Rows from block 8 of a small image diffusion model, named by matrix and row number. Rows with one number belong to one channel. Each number is 200 + 20 x the weight over its row's rms, rounded and kept within 0 to 999. All counts start at 0.
After each channel's rows are labels from the 100 images, of 14976 (inputs lightly noised), where the channel reaches its highest value: "colour at peak" is the nearest of a few named colours to the mean colour under the peak. Only what is clearly more common there than usual is listed. The data: photos with spoken descriptions (Open Images, Localized Narratives).
# convs0: first 3x3 conv (model.decb.0.0.convs.0.weight, 128x256x3x3, each kernel summed), inputs 0-255
# convs1: second 3x3 conv (model.decb.0.0.convs.1.weight, 128x128x3x3, transposed, each kernel summed), outputs 0-127

convs0.50,196,171,194,205,201,186,213,177,186,221,197,176,197,188,222,199,211,222,193,191,192,205,210,197,199,188,227,195,203,183,208,207,191,198,180,192,203,210,203,197,221,210,169,213,226,196,207,195,198,201,216,194,207,213,195,219,211,204,196,197,180,223,213,175,224,212,200,232,214,193,232,188,215,199,214,189,186,218,173,193,196,208,233,279,221,210,209,226,193,222,201,203,202,195,221,214,199,200,198,199,207,186,174,207,179,206,216,217,179,193,205,187,219,210,196,213,174,213,205,202,242,218,229,200,222,190,220,288,184,175,214,210,174,203,211,223,189,209,185,177,173,221,197,213,185,198,223,241,237,212,207,188,191,188,216,222,201,210,204,159,216,201,167,193,205,192,143,231,201,206,232,180,201,168,201,191,178,195,226,203,204,193,210,203,175,149,190,211,196,213,203,220,194,196,175,191,198,233,180,176,232,204,177,202,221,252,195,210,196,193,253,186,196,210,215,237,181,200,189,202,172,165,180,178,197,207,194,203,219,230,208,178,217,194,186,170,193,193,150,184,197,220,181,161,192,192,207,207,214,168,172,177,196,186,124,166
convs1.50,189,183,200,210,235,200,219,233,212,212,186,212,173,221,175,200,209,178,231,163,204,188,204,169,191,216,202,248,188,248,177,188,213,195,223,159,215,217,199,205,190,157,218,220,191,195,210,204,200,196,209,214,201,186,198,244,220,175,177,199,187,185,211,231,205,185,219,195,197,227,201,157,192,199,207,177,204,192,228,205,183,214,216,187,196,168,191,224,194,207,217,221,181,224,182,185,177,171,147,210,174,206,179,176,216,217,227,153,184,222,172,226,234,196,205,215,193,188,179,205,202,215,208,210,185,194,198,224
colour at peak: grey

convs0.41,204,172,194,205,201,193,188,201,207,200,246,192,180,211,236,217,225,213,176,183,190,181,200,213,179,186,225,178,212,219,168,198,217,231,181,212,198,197,216,207,208,206,196,199,255,205,182,227,235,203,201,198,206,171,222,186,223,201,199,188,219,179,225,182,206,199,193,195,184,193,165,212,205,161,219,194,237,181,168,214,206,192,202,243,213,205,196,199,188,188,200,198,216,191,234,206,197,182,192,196,211,210,182,195,212,214,166,196,202,203,210,202,209,198,195,207,165,205,186,188,201,199,192,170,209,173,226,310,192,231,211,237,175,188,172,215,193,236,202,199,196,224,198,182,213,179,182,191,184,185,215,178,186,199,234,193,203,194,203,202,200,200,211,197,179,175,194,205,200,174,223,184,197,211,202,222,199,223,227,197,181,197,191,202,186,215,187,192,208,218,201,193,198,204,170,203,198,200,194,170,253,218,206,228,212,174,209,192,202,197,215,190,212,195,200,195,175,185,201,189,220,226,223,202,184,180,177,206,229,224,190,171,172,185,204,190,171,219,172,196,236,253,183,193,240,211,169,243,165,133,181,213,227,196,238,202
convs1.41,195,191,169,192,252,208,212,233,250,210,200,223,196,223,212,180,191,225,146,220,213,216,218,197,171,214,202,220,189,193,234,231,199,190,237,161,185,199,179,213,187,183,225,208,223,215,197,176,235,192,221,218,173,193,191,211,187,208,195,170,192,217,220,201,214,205,210,188,175,200,207,213,170,219,224,206,221,184,212,213,197,220,184,223,204,196,206,246,209,211,216,237,190,172,184,191,202,203,169,190,200,215,216,208,195,175,200,222,195,193,163,204,200,207,213,199,173,181,130,212,179,205,195,214,199,204,187,197
colour at peak: grey

convs0.118,186,221,178,179,208,204,180,169,171,173,205,227,227,188,191,165,198,186,227,187,215,195,180,176,220,201,196,221,208,221,193,209,181,196,158,181,217,212,193,205,193,210,212,170,181,162,170,234,236,197,225,198,172,196,215,198,210,194,229,221,201,216,198,206,170,192,182,218,187,202,181,183,189,197,204,239,198,214,223,177,189,191,187,190,202,177,216,185,158,196,186,205,216,176,182,195,182,183,214,209,189,202,179,201,179,189,199,180,183,204,229,169,267,222,204,216,179,197,223,241,199,165,193,192,215,202,205,154,222,181,212,208,244,216,215,238,206,257,220,207,226,215,212,188,194,191,205,226,194,189,236,204,198,187,193,214,205,200,181,225,199,225,191,194,217,212,171,194,234,212,208,211,222,243,233,215,188,190,218,195,186,221,211,217,187,210,211,203,193,196,187,206,213,212,195,210,189,205,233,246,189,203,186,245,224,215,221,208,173,186,229,216,210,227,216,233,230,217,214,214,216,190,235,212,215,171,191,213,187,219,193,215,185,212,195,205,231,196,205,191,207,235,208,244,230,231,207,235,190,168,209,224,225,201,231,221
convs1.118,191,171,187,200,237,202,196,174,178,232,220,206,209,228,171,186,210,202,194,201,211,169,204,210,201,189,195,193,176,195,205,219,174,191,193,178,229,187,226,202,208,168,225,201,184,231,203,224,209,208,207,190,209,181,206,214,212,196,206,165,180,204,203,177,210,215,215,210,222,224,196,185,188,207,187,188,250,172,224,197,153,177,209,196,236,175,187,265,197,184,225,192,213,250,192,179,198,180,176,205,203,205,190,209,228,232,185,203,207,222,178,179,202,209,208,208,178,177,170,147,207,189,163,175,202,178,198,202
colour at peak: green

convs0.36,156,259,180,192,196,216,174,206,190,195,195,212,198,198,202,165,188,190,222,211,172,207,195,221,223,205,165,208,205,183,187,221,196,219,156,211,210,204,189,199,182,172,223,174,162,209,193,192,227,205,226,203,183,188,216,191,199,175,218,233,169,214,197,205,173,173,196,190,216,198,164,191,198,188,157,196,173,181,251,178,212,208,180,183,191,194,202,178,187,195,199,205,188,214,187,198,197,195,177,184,156,161,168,173,192,176,189,183,186,217,197,197,202,183,208,225,173,159,171,228,204,192,201,223,216,204,210,131,210,177,186,172,175,214,202,234,222,168,214,183,200,160,211,200,212,189,175,187,210,216,213,212,211,197,187,208,199,209,171,171,191,186,198,206,219,229,171,190,137,209,198,215,221,153,210,203,197,173,174,196,190,204,183,224,197,172,190,187,168,216,166,202,195,211,190,224,189,221,208,173,149,211,224,180,201,199,174,185,187,213,185,216,189,203,210,205,167,186,207,218,214,201,158,208,216,182,189,187,204,187,189,191,180,215,198,177,209,207,170,202,202,193,190,223,172,182,211,203,208,243,212,205,181,209,219,184
convs1.36,194,169,198,201,235,180,196,204,195,233,206,207,197,216,190,190,179,191,211,180,232,215,273,239,209,206,171,219,201,227,195,214,185,195,167,223,200,157,230,186,218,204,190,185,209,206,209,208,216,223,176,190,205,208,206,158,226,239,191,201,205,213,186,200,182,180,215,225,220,239,231,210,202,204,221,215,237,229,195,180,160,170,218,161,206,204,194,260,195,202,214,187,230,218,201,209,203,203,196,197,175,206,193,206,200,207,201,204,220,198,178,188,189,198,196,200,213,170,175,179,215,211,187,173,201,176,204,201
colour at peak: grey

convs0.42,203,199,187,219,202,222,198,239,168,201,187,175,179,196,191,190,220,188,168,193,216,181,200,180,187,195,208,209,153,194,194,196,220,216,210,190,171,182,186,192,203,155,184,197,211,213,198,196,165,202,208,192,204,194,196,214,180,201,159,177,217,230,186,206,155,188,166,189,193,191,209,201,202,195,186,193,199,206,189,179,196,187,189,219,199,193,188,192,187,193,182,183,161,182,185,177,182,191,185,164,173,188,184,194,196,181,200,225,169,190,173,191,142,146,192,193,214,194,188,166,210,173,188,203,204,178,214,224,184,209,226,177,170,190,162,206,188,199,179,189,159,205,171,190,193,227,221,205,206,180,200,188,190,205,196,202,221,204,214,180,170,186,212,200,191,163,196,200,200,177,185,164,200,167,163,178,157,174,221,164,173,203,173,173,183,178,185,190,188,162,182,189,202,201,176,186,193,175,203,216,214,204,207,204,211,176,206,186,197,172,175,191,211,193,193,190,197,158,181,153,191,162,167,172,182,200,149,168,193,215,202,161,199,187,164,182,176,170,222,194,203,192,168,170,176,169,175,190,174,198,164,182,205,186,203,198
convs1.42,210,195,202,236,202,213,170,196,181,185,199,213,197,193,208,169,249,207,211,184,196,209,207,203,200,165,207,207,192,196,187,214,215,217,189,200,190,199,188,199,193,188,199,215,216,162,209,210,209,202,209,205,195,212,154,181,235,223,167,179,223,165,202,212,200,194,195,223,193,170,152,215,236,164,227,197,206,208,218,186,177,201,187,194,194,200,188,147,218,176,184,202,208,161,218,194,223,223,244,235,248,203,216,230,188,193,201,202,214,180,184,182,233,223,250,203,193,207,207,175,214,184,189,203,190,223,177,220
colour at peak: black

convs0.22,199,216,183,198,203,182,166,195,206,201,191,212,204,200,195,181,186,210,206,212,185,205,186,193,185,168,183,185,191,199,189,204,203,171,163,185,201,208,194,208,166,191,181,194,181,201,186,211,188,194,207,206,182,210,196,193,174,168,185,157,192,170,183,185,209,171,210,193,190,205,167,164,187,193,204,202,193,202,218,179,176,189,177,184,207,192,205,190,175,205,208,205,198,188,191,190,177,192,222,211,194,191,178,202,194,196,198,183,194,216,201,197,186,196,201,196,240,173,171,195,181,231,196,195,205,234,174,164,172,158,161,201,201,198,205,155,220,194,182,205,210,191,183,179,191,200,183,209,146,192,194,190,186,219,190,193,183,237,209,203,183,201,173,195,188,169,168,189,215,176,186,198,216,198,167,152,201,179,181,215,177,198,196,194,189,233,188,213,160,194,217,164,230,183,208,198,205,190,207,282,186,178,215,201,215,174,163,207,226,164,214,193,202,175,198,252,183,192,179,186,171,183,184,223,210,210,212,170,180,186,201,207,176,195,197,206,183,226,192,196,178,171,197,214,206,197,241,181,222,144,131,196,145,177,225,187
convs1.22,221,162,217,243,189,169,183,191,197,199,198,201,229,162,202,180,210,214,197,211,195,186,197,201,162,188,173,185,215,201,186,157,190,196,193,205,230,212,176,235,195,189,205,246,176,212,201,220,206,209,162,207,218,185,214,218,182,175,183,163,214,238,205,192,197,197,200,212,205,246,200,166,210,226,199,181,215,201,182,215,196,201,201,195,185,211,170,208,207,195,204,220,178,218,214,207,226,194,223,194,195,179,205,221,203,185,211,192,202,198,143,203,266,199,192,211,189,162,189,176,199,199,182,231,222,228,175,189
colour at peak: white

convs0.14,174,200,202,173,196,171,190,177,179,196,174,169,187,190,172,198,182,187,187,197,186,185,189,191,200,191,185,187,185,207,185,192,183,191,194,206,208,199,194,187,196,198,197,173,200,190,211,200,187,173,189,191,185,183,193,178,182,199,183,216,207,182,194,187,211,191,195,189,215,199,183,188,202,201,182,182,193,192,179,189,194,192,198,183,184,212,187,193,196,180,190,197,186,193,195,202,203,197,180,186,173,188,183,205,192,205,210,216,189,191,179,194,194,198,195,193,178,199,179,198,217,192,190,213,194,165,199,181,187,196,227,165,141,201,169,240,206,194,194,217,169,188,177,195,205,204,228,219,187,171,184,197,174,231,151,236,199,185,182,226,194,207,198,190,207,182,250,181,197,199,198,185,201,175,181,180,190,201,223,194,228,199,180,177,175,211,221,225,210,184,179,172,207,204,231,186,187,174,187,174,180,216,203,209,199,113,207,199,180,193,169,194,233,228,157,202,215,203,197,185,179,184,188,194,182,196,177,166,158,171,167,225,152,201,174,229,201,178,228,178,129,201,213,128,183,171,214,198,168,232,178,170,223,188,217,250
convs1.14,251,183,180,231,183,220,216,183,177,204,203,196,210,204,198,200,224,190,194,171,207,180,224,198,221,249,197,208,223,226,189,190,237,195,191,216,181,183,191,182,213,207,175,206,187,218,206,235,176,208,211,193,221,218,189,177,185,186,207,204,202,180,177,197,216,205,164,233,180,203,212,220,189,202,223,221,180,182,193,224,169,227,223,187,168,223,225,199,193,213,232,195,225,207,176,203,216,216,218,199,228,212,178,155,180,229,211,177,218,154,175,232,192,199,203,193,194,174,181,191,180,163,185,211,165,226,212,212
colour at peak: black

convs0.90,198,162,187,224,187,179,168,187,210,199,179,201,195,195,199,189,194,190,187,214,163,203,204,183,208,188,201,184,217,196,206,196,224,199,250,184,184,195,215,182,189,201,206,160,185,194,185,198,160,196,190,194,211,178,173,197,187,183,199,220,174,205,179,182,212,214,217,176,211,192,227,201,228,142,167,221,200,227,182,171,181,217,192,159,219,216,192,206,210,186,201,192,206,195,179,214,201,197,181,189,220,194,219,200,191,185,183,219,176,191,188,198,220,207,214,229,215,198,229,179,198,221,189,202,201,195,192,208,149,208,218,121,171,203,190,189,212,214,205,210,155,183,195,170,218,196,205,204,192,187,194,211,225,222,173,215,199,208,212,198,192,196,177,205,200,211,173,204,230,171,161,187,218,167,185,212,170,138,180,195,203,190,176,203,206,179,185,194,183,183,184,182,203,197,202,215,203,210,200,153,204,209,208,179,182,190,176,189,149,184,165,189,205,197,198,178,158,181,191,196,172,209,165,192,198,203,184,194,207,193,166,211,182,195,189,140,185,238,185,190,184,226,158,157,172,190,210,231,210,181,182,167,180,195,184,175
convs1.90,205,236,189,214,173,203,193,189,224,191,214,221,209,245,209,184,210,218,211,186,199,211,206,194,179,194,197,215,228,205,216,229,201,185,228,210,183,219,206,190,193,231,165,213,204,207,167,186,196,194,198,198,182,183,211,201,214,202,170,192,226,209,185,213,154,176,178,194,219,198,195,221,214,211,212,195,192,209,168,208,237,186,214,197,196,175,204,192,195,196,230,183,234,190,166,164,204,188,193,187,202,228,214,202,176,162,221,247,164,178,220,183,124,188,204,203,233,182,192,196,205,188,205,195,172,208,228,242
colour at peak: black

convs0.69,178,194,201,162,188,183,198,175,183,181,187,152,164,196,202,207,187,202,162,194,196,187,184,197,186,185,204,204,167,200,195,178,163,179,210,211,193,178,190,195,182,191,191,189,200,182,198,206,180,197,178,197,160,183,160,200,191,193,162,204,208,179,194,173,177,203,193,182,165,185,201,172,182,194,213,173,202,199,187,203,197,173,195,176,184,192,177,176,188,183,199,173,166,220,202,193,179,184,189,165,164,208,191,187,199,204,192,187,197,172,186,200,171,183,197,165,193,196,194,186,185,181,188,206,187,180,175,188,207,220,180,207,195,191,201,190,185,206,174,193,177,178,179,247,169,193,173,164,199,164,163,167,164,194,190,175,178,155,192,200,184,189,200,244,152,161,185,187,213,215,226,183,171,243,205,201,219,238,163,210,164,194,193,202,207,208,215,221,201,203,189,192,190,186,185,173,193,166,181,232,190,160,192,180,178,182,180,187,185,186,177,163,157,185,174,176,211,200,180,183,182,214,218,181,168,212,186,204,166,212,179,194,184,179,202,183,201,175,198,203,191,171,204,179,193,207,166,148,190,204,220,198,202,192,193,178
convs1.69,177,186,192,180,185,183,183,192,191,193,217,265,194,207,206,225,207,189,184,180,209,208,223,205,192,223,226,212,212,224,220,198,223,204,138,205,200,196,239,241,187,163,185,191,222,205,225,228,199,213,189,204,218,141,220,192,189,218,204,203,214,193,242,204,196,202,207,225,176,161,197,220,208,188,216,221,221,213,186,215,199,213,197,216,206,206,196,169,193,204,192,184,187,217,195,180,211,194,179,230,199,205,165,214,196,192,209,186,239,224,208,207,208,198,168,229,245,226,223,195,224,202,213,195,219,206,181,233
colour at peak: white

convs0.51,200,203,197,246,191,213,200,269,189,219,184,181,174,211,193,205,199,199,197,191,251,180,192,197,207,196,218,224,182,201,193,176,221,194,253,204,199,200,211,182,212,172,204,209,214,207,213,188,201,192,215,211,213,224,204,204,197,186,202,195,220,244,214,185,219,203,226,208,220,193,187,193,210,201,210,202,213,207,205,201,200,189,199,221,197,201,186,202,189,212,191,204,182,196,204,200,184,200,192,174,200,207,199,210,204,243,204,217,203,197,221,205,185,149,181,204,159,205,151,196,236,196,188,194,180,175,185,214,151,218,216,217,182,213,199,223,198,236,190,179,188,199,207,196,185,201,191,195,159,194,184,185,208,228,203,189,160,214,203,181,189,180,170,173,188,204,203,171,200,207,197,177,188,191,160,198,176,228,185,219,232,203,193,175,182,195,233,174,213,209,218,231,182,220,189,159,218,191,176,228,169,181,191,187,188,242,154,156,227,211,223,167,199,196,206,172,191,198,182,200,176,192,241,181,185,177,189,169,228,176,202,150,178,187,188,173,156,218,190,201,159,197,153,193,196,184,203,191,201,205,159,191,215,189,156,192
convs1.51,216,190,197,230,197,184,187,218,216,192,215,204,219,198,240,237,210,182,201,208,195,145,222,182,186,187,201,198,188,215,205,211,217,171,196,186,189,217,180,243,178,204,183,201,170,180,181,192,202,165,215,244,224,186,191,213,198,195,212,206,154,201,203,226,144,207,204,209,220,208,203,200,203,219,217,152,166,188,169,239,192,223,208,218,204,195,208,205,198,181,215,212,206,210,182,230,199,139,158,198,181,218,229,175,199,204,218,192,208,241,202,188,198,202,199,227,189,195,189,204,202,210,177,209,186,178,211,201
colour at peak: pink; white

convs0.73,183,187,188,179,208,178,189,209,185,185,197,184,180,197,192,178,197,183,183,196,182,185,200,191,195,186,177,192,168,182,187,192,177,190,163,190,193,187,190,190,196,183,173,188,176,184,198,189,166,193,224,182,178,194,207,183,183,186,165,198,197,191,169,196,183,173,183,199,183,192,192,195,204,187,177,174,182,192,177,165,195,191,189,229,197,176,191,178,182,204,201,182,162,189,201,184,187,191,187,184,169,193,194,184,184,167,193,195,171,198,188,195,185,173,199,176,194,186,166,191,200,181,190,203,204,194,189,195,153,191,155,175,158,209,208,200,181,194,193,155,181,171,189,228,161,196,183,203,202,177,200,165,212,191,193,184,193,217,224,161,207,151,167,209,172,197,196,156,207,182,176,189,187,181,211,202,185,172,175,189,180,182,184,184,229,221,158,160,199,169,194,204,191,215,182,164,201,196,211,152,188,173,240,195,232,193,170,185,206,176,179,167,176,185,202,189,177,187,174,183,213,234,187,177,213,180,207,219,227,165,220,161,192,172,197,179,190,193,182,194,150,163,185,180,174,180,197,171,178,191,211,185,187,187,185,156
convs1.73,179,175,238,189,152,169,206,195,229,249,175,201,224,229,178,211,186,185,166,191,213,178,205,227,183,246,227,211,208,215,214,191,178,230,221,211,203,203,213,201,220,202,185,211,172,212,177,215,212,193,218,185,215,203,222,197,196,180,202,197,233,194,223,199,183,173,224,220,216,223,222,218,183,171,187,241,192,192,200,216,195,166,199,195,210,204,178,224,202,198,168,206,203,179,181,199,168,212,172,184,204,182,164,156,205,221,179,223,193,190,200,189,206,174,206,205,182,210,204,191,207,208,221,207,217,190,144,199
colour at peak: white

convs0.70,180,201,197,195,204,164,196,172,173,192,196,184,208,196,192,187,193,213,174,187,189,176,192,180,198,196,214,173,188,190,184,211,198,178,217,205,220,194,202,201,204,192,189,191,209,194,210,205,181,206,218,191,195,197,180,220,194,196,187,185,204,174,200,198,201,206,217,229,207,203,205,187,187,217,148,201,185,190,194,198,192,184,188,218,207,206,205,191,187,193,202,204,198,196,197,201,191,201,188,212,175,211,170,202,209,178,185,206,191,195,202,203,183,181,208,204,161,221,197,180,208,211,222,204,204,194,220,221,241,204,191,220,169,171,167,193,195,197,181,176,188,171,201,210,211,171,188,161,254,184,241,205,183,199,193,178,200,203,176,239,169,177,185,203,181,170,251,205,224,176,199,183,172,303,181,192,183,205,187,187,202,184,165,231,158,194,228,179,204,173,178,191,179,183,189,199,205,227,237,184,192,192,188,177,221,210,191,200,242,187,181,193,198,186,181,178,193,180,183,190,199,192,222,196,187,183,163,182,227,196,185,183,192,174,181,145,185,198,212,177,211,188,188,181,187,230,170,196,179,248,227,177,279,168,212,179
convs1.70,235,202,225,191,208,197,225,209,192,195,215,190,210,194,226,188,204,165,224,197,231,241,198,179,226,200,199,205,218,232,179,146,183,202,225,191,205,184,198,198,180,186,227,209,186,217,185,190,234,199,225,197,199,202,210,236,221,175,205,212,206,241,222,188,209,188,223,209,201,271,180,184,210,190,193,187,208,221,190,184,203,218,177,190,232,170,204,186,224,222,212,197,243,202,184,189,197,201,197,200,219,221,187,187,170,238,215,157,207,188,192,220,199,205,187,219,174,210,199,185,225,187,234,158,199,207,178,213
colour at peak: white

convs0.4,213,184,193,182,197,204,191,198,204,173,187,204,211,188,181,177,181,178,175,190,194,209,220,193,193,202,187,200,201,172,201,197,191,184,164,192,174,191,202,201,174,196,202,186,216,223,195,184,200,181,204,192,200,161,187,189,214,202,191,197,212,206,191,203,212,199,171,198,202,200,188,208,182,196,211,204,209,192,187,203,204,196,199,183,193,197,197,193,205,200,202,196,181,197,182,199,225,209,206,186,214,198,198,193,198,188,175,197,181,202,165,187,205,199,213,195,213,202,190,204,185,188,204,194,195,232,207,212,209,156,167,219,135,211,203,199,186,192,187,186,188,175,209,182,202,203,220,214,189,254,223,210,196,210,159,201,193,204,200,174,216,198,191,204,215,255,101,181,214,214,257,203,191,205,199,221,215,195,194,213,204,231,186,199,184,137,201,190,167,197,195,243,213,199,197,198,164,224,220,149,188,196,211,212,166,203,197,185,174,206,227,192,179,197,203,153,200,175,185,193,192,204,151,177,214,209,197,170,185,199,192,190,194,193,196,209,207,210,188,202,142,195,172,185,210,173,235,197,148,127,211,181,175,198,138,184
convs1.4,169,171,225,178,243,178,204,187,187,214,192,206,187,195,176,202,209,177,206,210,195,157,227,194,181,162,182,211,177,209,177,221,167,220,200,193,175,187,228,211,196,226,164,231,221,195,207,216,233,193,204,182,214,168,206,202,232,205,208,225,179,206,192,181,214,185,238,206,205,219,192,178,177,206,213,200,223,188,239,236,172,175,195,191,188,183,174,227,176,186,210,237,218,215,181,196,206,192,231,187,194,213,184,221,219,208,203,215,185,223,189,253,194,176,197,222,228,181,233,185,204,202,194,201,188,196,192,171
colour at peak: grey

convs0.111,220,202,212,224,198,219,227,224,190,193,182,199,198,214,205,227,205,220,204,202,199,221,200,198,247,229,215,169,204,216,207,176,186,207,252,213,208,212,205,198,211,167,210,184,216,206,205,203,210,229,220,242,189,206,190,164,204,211,223,225,186,201,214,229,197,199,240,199,223,239,171,212,188,189,174,225,198,207,211,232,190,209,195,221,178,204,172,202,207,213,195,196,213,204,167,206,204,206,203,194,203,222,200,209,209,200,206,188,212,213,227,180,221,191,213,190,232,216,182,209,211,185,203,190,200,212,181,204,228,222,181,172,219,219,192,194,191,184,192,184,195,179,227,187,201,174,206,179,237,243,241,230,203,196,173,184,190,184,216,217,223,188,211,227,189,211,201,167,172,180,192,195,180,236,188,196,194,181,170,181,185,195,196,209,216,205,234,205,210,221,208,203,186,187,215,203,177,170,170,174,214,191,212,202,148,210,199,174,168,192,236,189,197,158,210,208,212,190,194,193,219,183,244,200,212,196,186,193,253,197,212,253,200,183,200,168,232,198,205,239,223,195,189,235,170,226,195,200,169,198,167,172,271,198,247,191
convs1.111,205,223,156,204,220,210,195,200,207,242,172,225,196,190,187,205,208,221,208,235,172,202,185,192,193,200,173,191,183,213,226,209,181,186,179,177,233,201,204,225,223,209,203,175,200,187,175,213,235,192,207,188,214,181,179,218,171,221,191,175,204,196,249,160,203,184,204,224,184,191,201,169,191,235,180,199,213,182,195,209,229,182,193,217,194,173,190,196,222,165,180,200,202,224,191,232,217,185,168,226,184,225,191,223,206,185,189,233,173,211,222,172,204,219,216,217,185,167,188,221,205,246,181,178,207,221,209,235
colour at peak: grey

convs0.5,195,188,180,218,206,204,196,201,199,213,200,182,166,200,197,176,193,189,184,197,201,213,214,196,232,184,208,159,189,172,221,192,200,170,196,199,206,218,202,191,179,204,184,140,193,194,183,195,178,181,211,194,190,196,207,194,221,214,208,187,184,196,201,169,213,162,183,188,187,190,181,190,155,198,156,196,181,184,205,193,203,175,206,205,184,214,197,192,206,220,227,223,187,206,173,199,187,207,193,194,202,204,182,190,217,209,206,176,219,221,182,182,182,200,214,205,194,146,231,194,183,180,170,176,180,193,194,188,185,154,197,160,177,179,183,215,211,200,178,179,183,171,164,212,196,199,206,199,220,207,191,203,187,215,229,187,179,154,168,182,204,186,204,215,196,201,218,199,212,210,194,192,213,164,191,195,199,185,205,242,230,201,213,182,217,172,215,204,188,193,203,221,176,197,194,198,193,198,176,103,211,200,196,196,200,152,177,190,168,234,196,203,211,199,201,163,207,199,189,187,192,216,173,193,203,194,183,181,193,174,183,195,218,199,189,183,209,200,190,214,173,206,187,146,205,200,200,234,218,274,204,220,272,177,179,176
convs1.5,196,201,216,191,223,179,211,221,207,189,187,239,199,220,196,207,174,185,215,216,189,196,204,192,185,201,231,214,212,194,154,183,207,193,188,210,187,201,200,210,197,180,234,193,211,188,189,196,208,203,228,161,231,205,195,196,172,212,202,218,205,215,208,179,169,187,171,250,194,222,197,222,188,164,195,191,212,225,209,173,165,211,212,195,194,191,174,286,180,187,183,204,203,224,189,206,189,223,183,197,172,218,194,200,187,217,221,182,200,186,198,220,253,192,179,186,201,190,164,212,192,251,221,215,225,199,182,185
colour at peak: white

convs0.34,215,190,203,199,219,192,183,181,205,183,221,191,196,192,198,195,187,176,194,189,202,206,195,201,181,192,162,201,199,188,198,233,204,199,181,213,193,203,189,208,202,207,201,190,196,195,206,199,199,200,196,195,201,175,214,185,195,221,203,211,210,195,193,193,216,192,202,191,212,189,190,206,185,187,212,172,185,194,194,206,192,217,208,199,198,183,199,199,219,192,202,215,193,206,191,195,207,190,190,210,201,207,216,181,196,169,190,167,189,180,182,222,195,193,206,205,212,215,167,186,190,211,216,211,201,213,193,221,194,173,194,225,110,202,233,143,196,217,193,176,166,208,214,180,208,194,208,198,139,273,214,203,196,239,183,209,205,214,207,197,212,199,154,179,211,214,164,192,239,186,199,204,187,193,193,195,201,194,177,207,186,191,195,183,192,214,202,189,178,192,212,206,208,195,215,167,226,253,168,113,212,207,197,171,210,189,187,172,180,198,204,195,206,183,186,199,199,177,216,183,183,193,194,179,199,210,210,204,192,199,187,199,179,223,225,183,206,200,187,208,187,194,199,201,228,228,231,148,123,102,207,214,196,204,155,195
convs1.34,177,178,210,172,234,200,193,215,188,213,211,210,183,206,169,194,178,181,180,217,242,201,245,188,183,195,203,186,210,201,211,227,232,237,221,188,177,211,211,231,203,215,175,241,197,221,208,190,219,201,204,218,156,213,224,175,225,191,225,189,181,181,167,206,220,191,217,180,206,199,191,185,192,203,235,200,222,189,218,215,161,208,188,202,165,186,180,233,157,208,163,222,228,209,185,183,209,191,229,199,167,234,180,236,197,180,203,206,202,194,202,204,165,203,162,200,183,191,193,215,212,206,198,225,204,215,185,198
colour at peak: pink; white