{"horizontal_flip": true, "conditioning": "none", "scale_shift_norm": false, "upsampling": "pixel_shuffle", "init": "torch_default", "optimizer": "soap", "shampoo_beta": 0.999, "eps": 1e-08, "one_sided": true, "cautious_weight_decay": true}
Rows from block 9 of a small image diffusion model, named by matrix and row number. Rows with one number belong to one channel. Each number is 500 + 25 x the weight over its row's rms, rounded and kept within 0 to 999. All counts start at 0. Numbers have three digits each.
After each channel's rows are labels from the 100 images, of 14976 (inputs lightly noised), where the channel reaches its highest value: "top examples" is what is common among them; "patch colour" is the nearest of a few named colours to the mean colour under the peak. Only what is clearly more common there than usual is listed. The data: photos with spoken descriptions (Open Images, Localized Narratives).
# convs0: first 3x3 conv (model.decb.0.1.convs.0.weight, 128x128x3x3, each kernel summed), inputs 0-63
# convs1: second 3x3 conv (model.decb.0.1.convs.1.weight, 128x128x3x3, transposed, each kernel summed), outputs 0-63

convs0.89:482511462480475474465490528501498505525523471532488523512493510491518506508495505512482483484554507486548505487504499479529487542508522493518498503502468410517505530523490502546428476528511512
convs1.89:473476489478527522497515460490534492482490486454469490463485513478482494510469497484543473482506500493488515453521483529509566479522495508441483498494545498477463485519486498522590536489491477
top examples: text has "sky"
patch colour: white

convs0.86:510504509481478451510511472475498517488520492496465520497486483487487475546495512482489522544483500536496470492506490492485530482529505515505493489491447492528504516491528488476529483518498505
convs1.86:484445516518450481547458481478472474505526475475484505487517520500492502493539462503498520498541513540522478456532535513508524460463510498469508516524494461536461503488489535529503483464476478
top examples: text has "red"
patch colour: red

convs0.90:487469510484477508506490524493505509502499484491514563504467510517489494498505493509512462506524509497516531515516490489524546498523496624499495469506469517514505494507529521486514483501501495
convs1.90:465528487492504479487521468480447445458499496469512477489483475485474521509442480437507466506500519521500526485461496483516516476503533456497489513513540485497523523486490466501517533458479520
top examples: text has "sky"
patch colour: white; cyan

convs0.22:492491513499477456491487534498491509508487481487497472497533497501509518503498502484526473460468512502515503463490504519487481493499505628492489516504525526529488520484535485552528492534487474
convs1.22:479511487530464484499519517455566482563528490533510529501486481505532470582516494494498525543483514498519528497521474460537477482503503478479496529528487553511535514502481555486488524503474482
top examples: text has "sky"
patch colour: cyan

convs0.87:502488475518497526444502471530462471508455522546453548491499511473475490492482481510486511504484459472455517501491498526468455478487530536483455530451453452495491486488477508500531521467504481
convs1.87:511476537494466525473472501494431525501471515524477481486520486533481499451562488482490500493502542534520505478510444532491515501525571500513505507456519476482484504535494497489556580510505506
top examples: text has "sky"; text has "trees"; text has "water"; text has "grass"
patch colour: white

convs0.124:467561498455496507496458519535476484496481488487484483485498480492479486484465470462464467497492509492494476496461465466487481482553491517474503508472459489538495498494494492521489515522477494
convs1.124:495503506532503470504482499494532512460466480488510503565505517516542516512543541528489507505474507523520543452485517490493496490523481512489553540492498509460469542553515498459526509487463489
top examples: text has "water"
patch colour: grey

convs0.57:508568516454475462511496518515507504467517469535490509495480486505491456534517505509466484484516531502477483468466513485472487494502521504504514502474432514473516502475513522481485483512497486
convs1.57:504445532522499522530484511503481474499464484483484503458504520514506529477501500501484494517510499509572548449538455487495542488544505492487473502530502532458503497534509466484513503523477520
top examples: text has "wall"; text has "man"; text has "woman"
patch colour: pink

convs0.16:490482483517508518432492482506499480517485500500503442496486497520478482502483493501492439466483507436539494510463469471513438482511493530483494507494461461485513486455497481483469508501508492
convs1.16:525406488469502456477514480492536506477527480484493484549518496485517490424485533483530487538455463490536467477468486513478488473518467529508516504527510527507496493544480504490484494480542481
top examples: text has "grass"
patch colour: grey

convs0.42:454502547506523492512478508508513479483487503493533476500532437490517485465495486494524456520481500456546476512519490463479516445484493549499517466489520514461496458527474498503513469447497513
convs1.42:523510506518449508542504495527550499473535486502536493521424482479499505520509499504521470495489488504507526481511480489453480484516499503513520496480483458522452471482488460532497471513482532
top examples: text has "grass"; text has "plants"
patch colour: green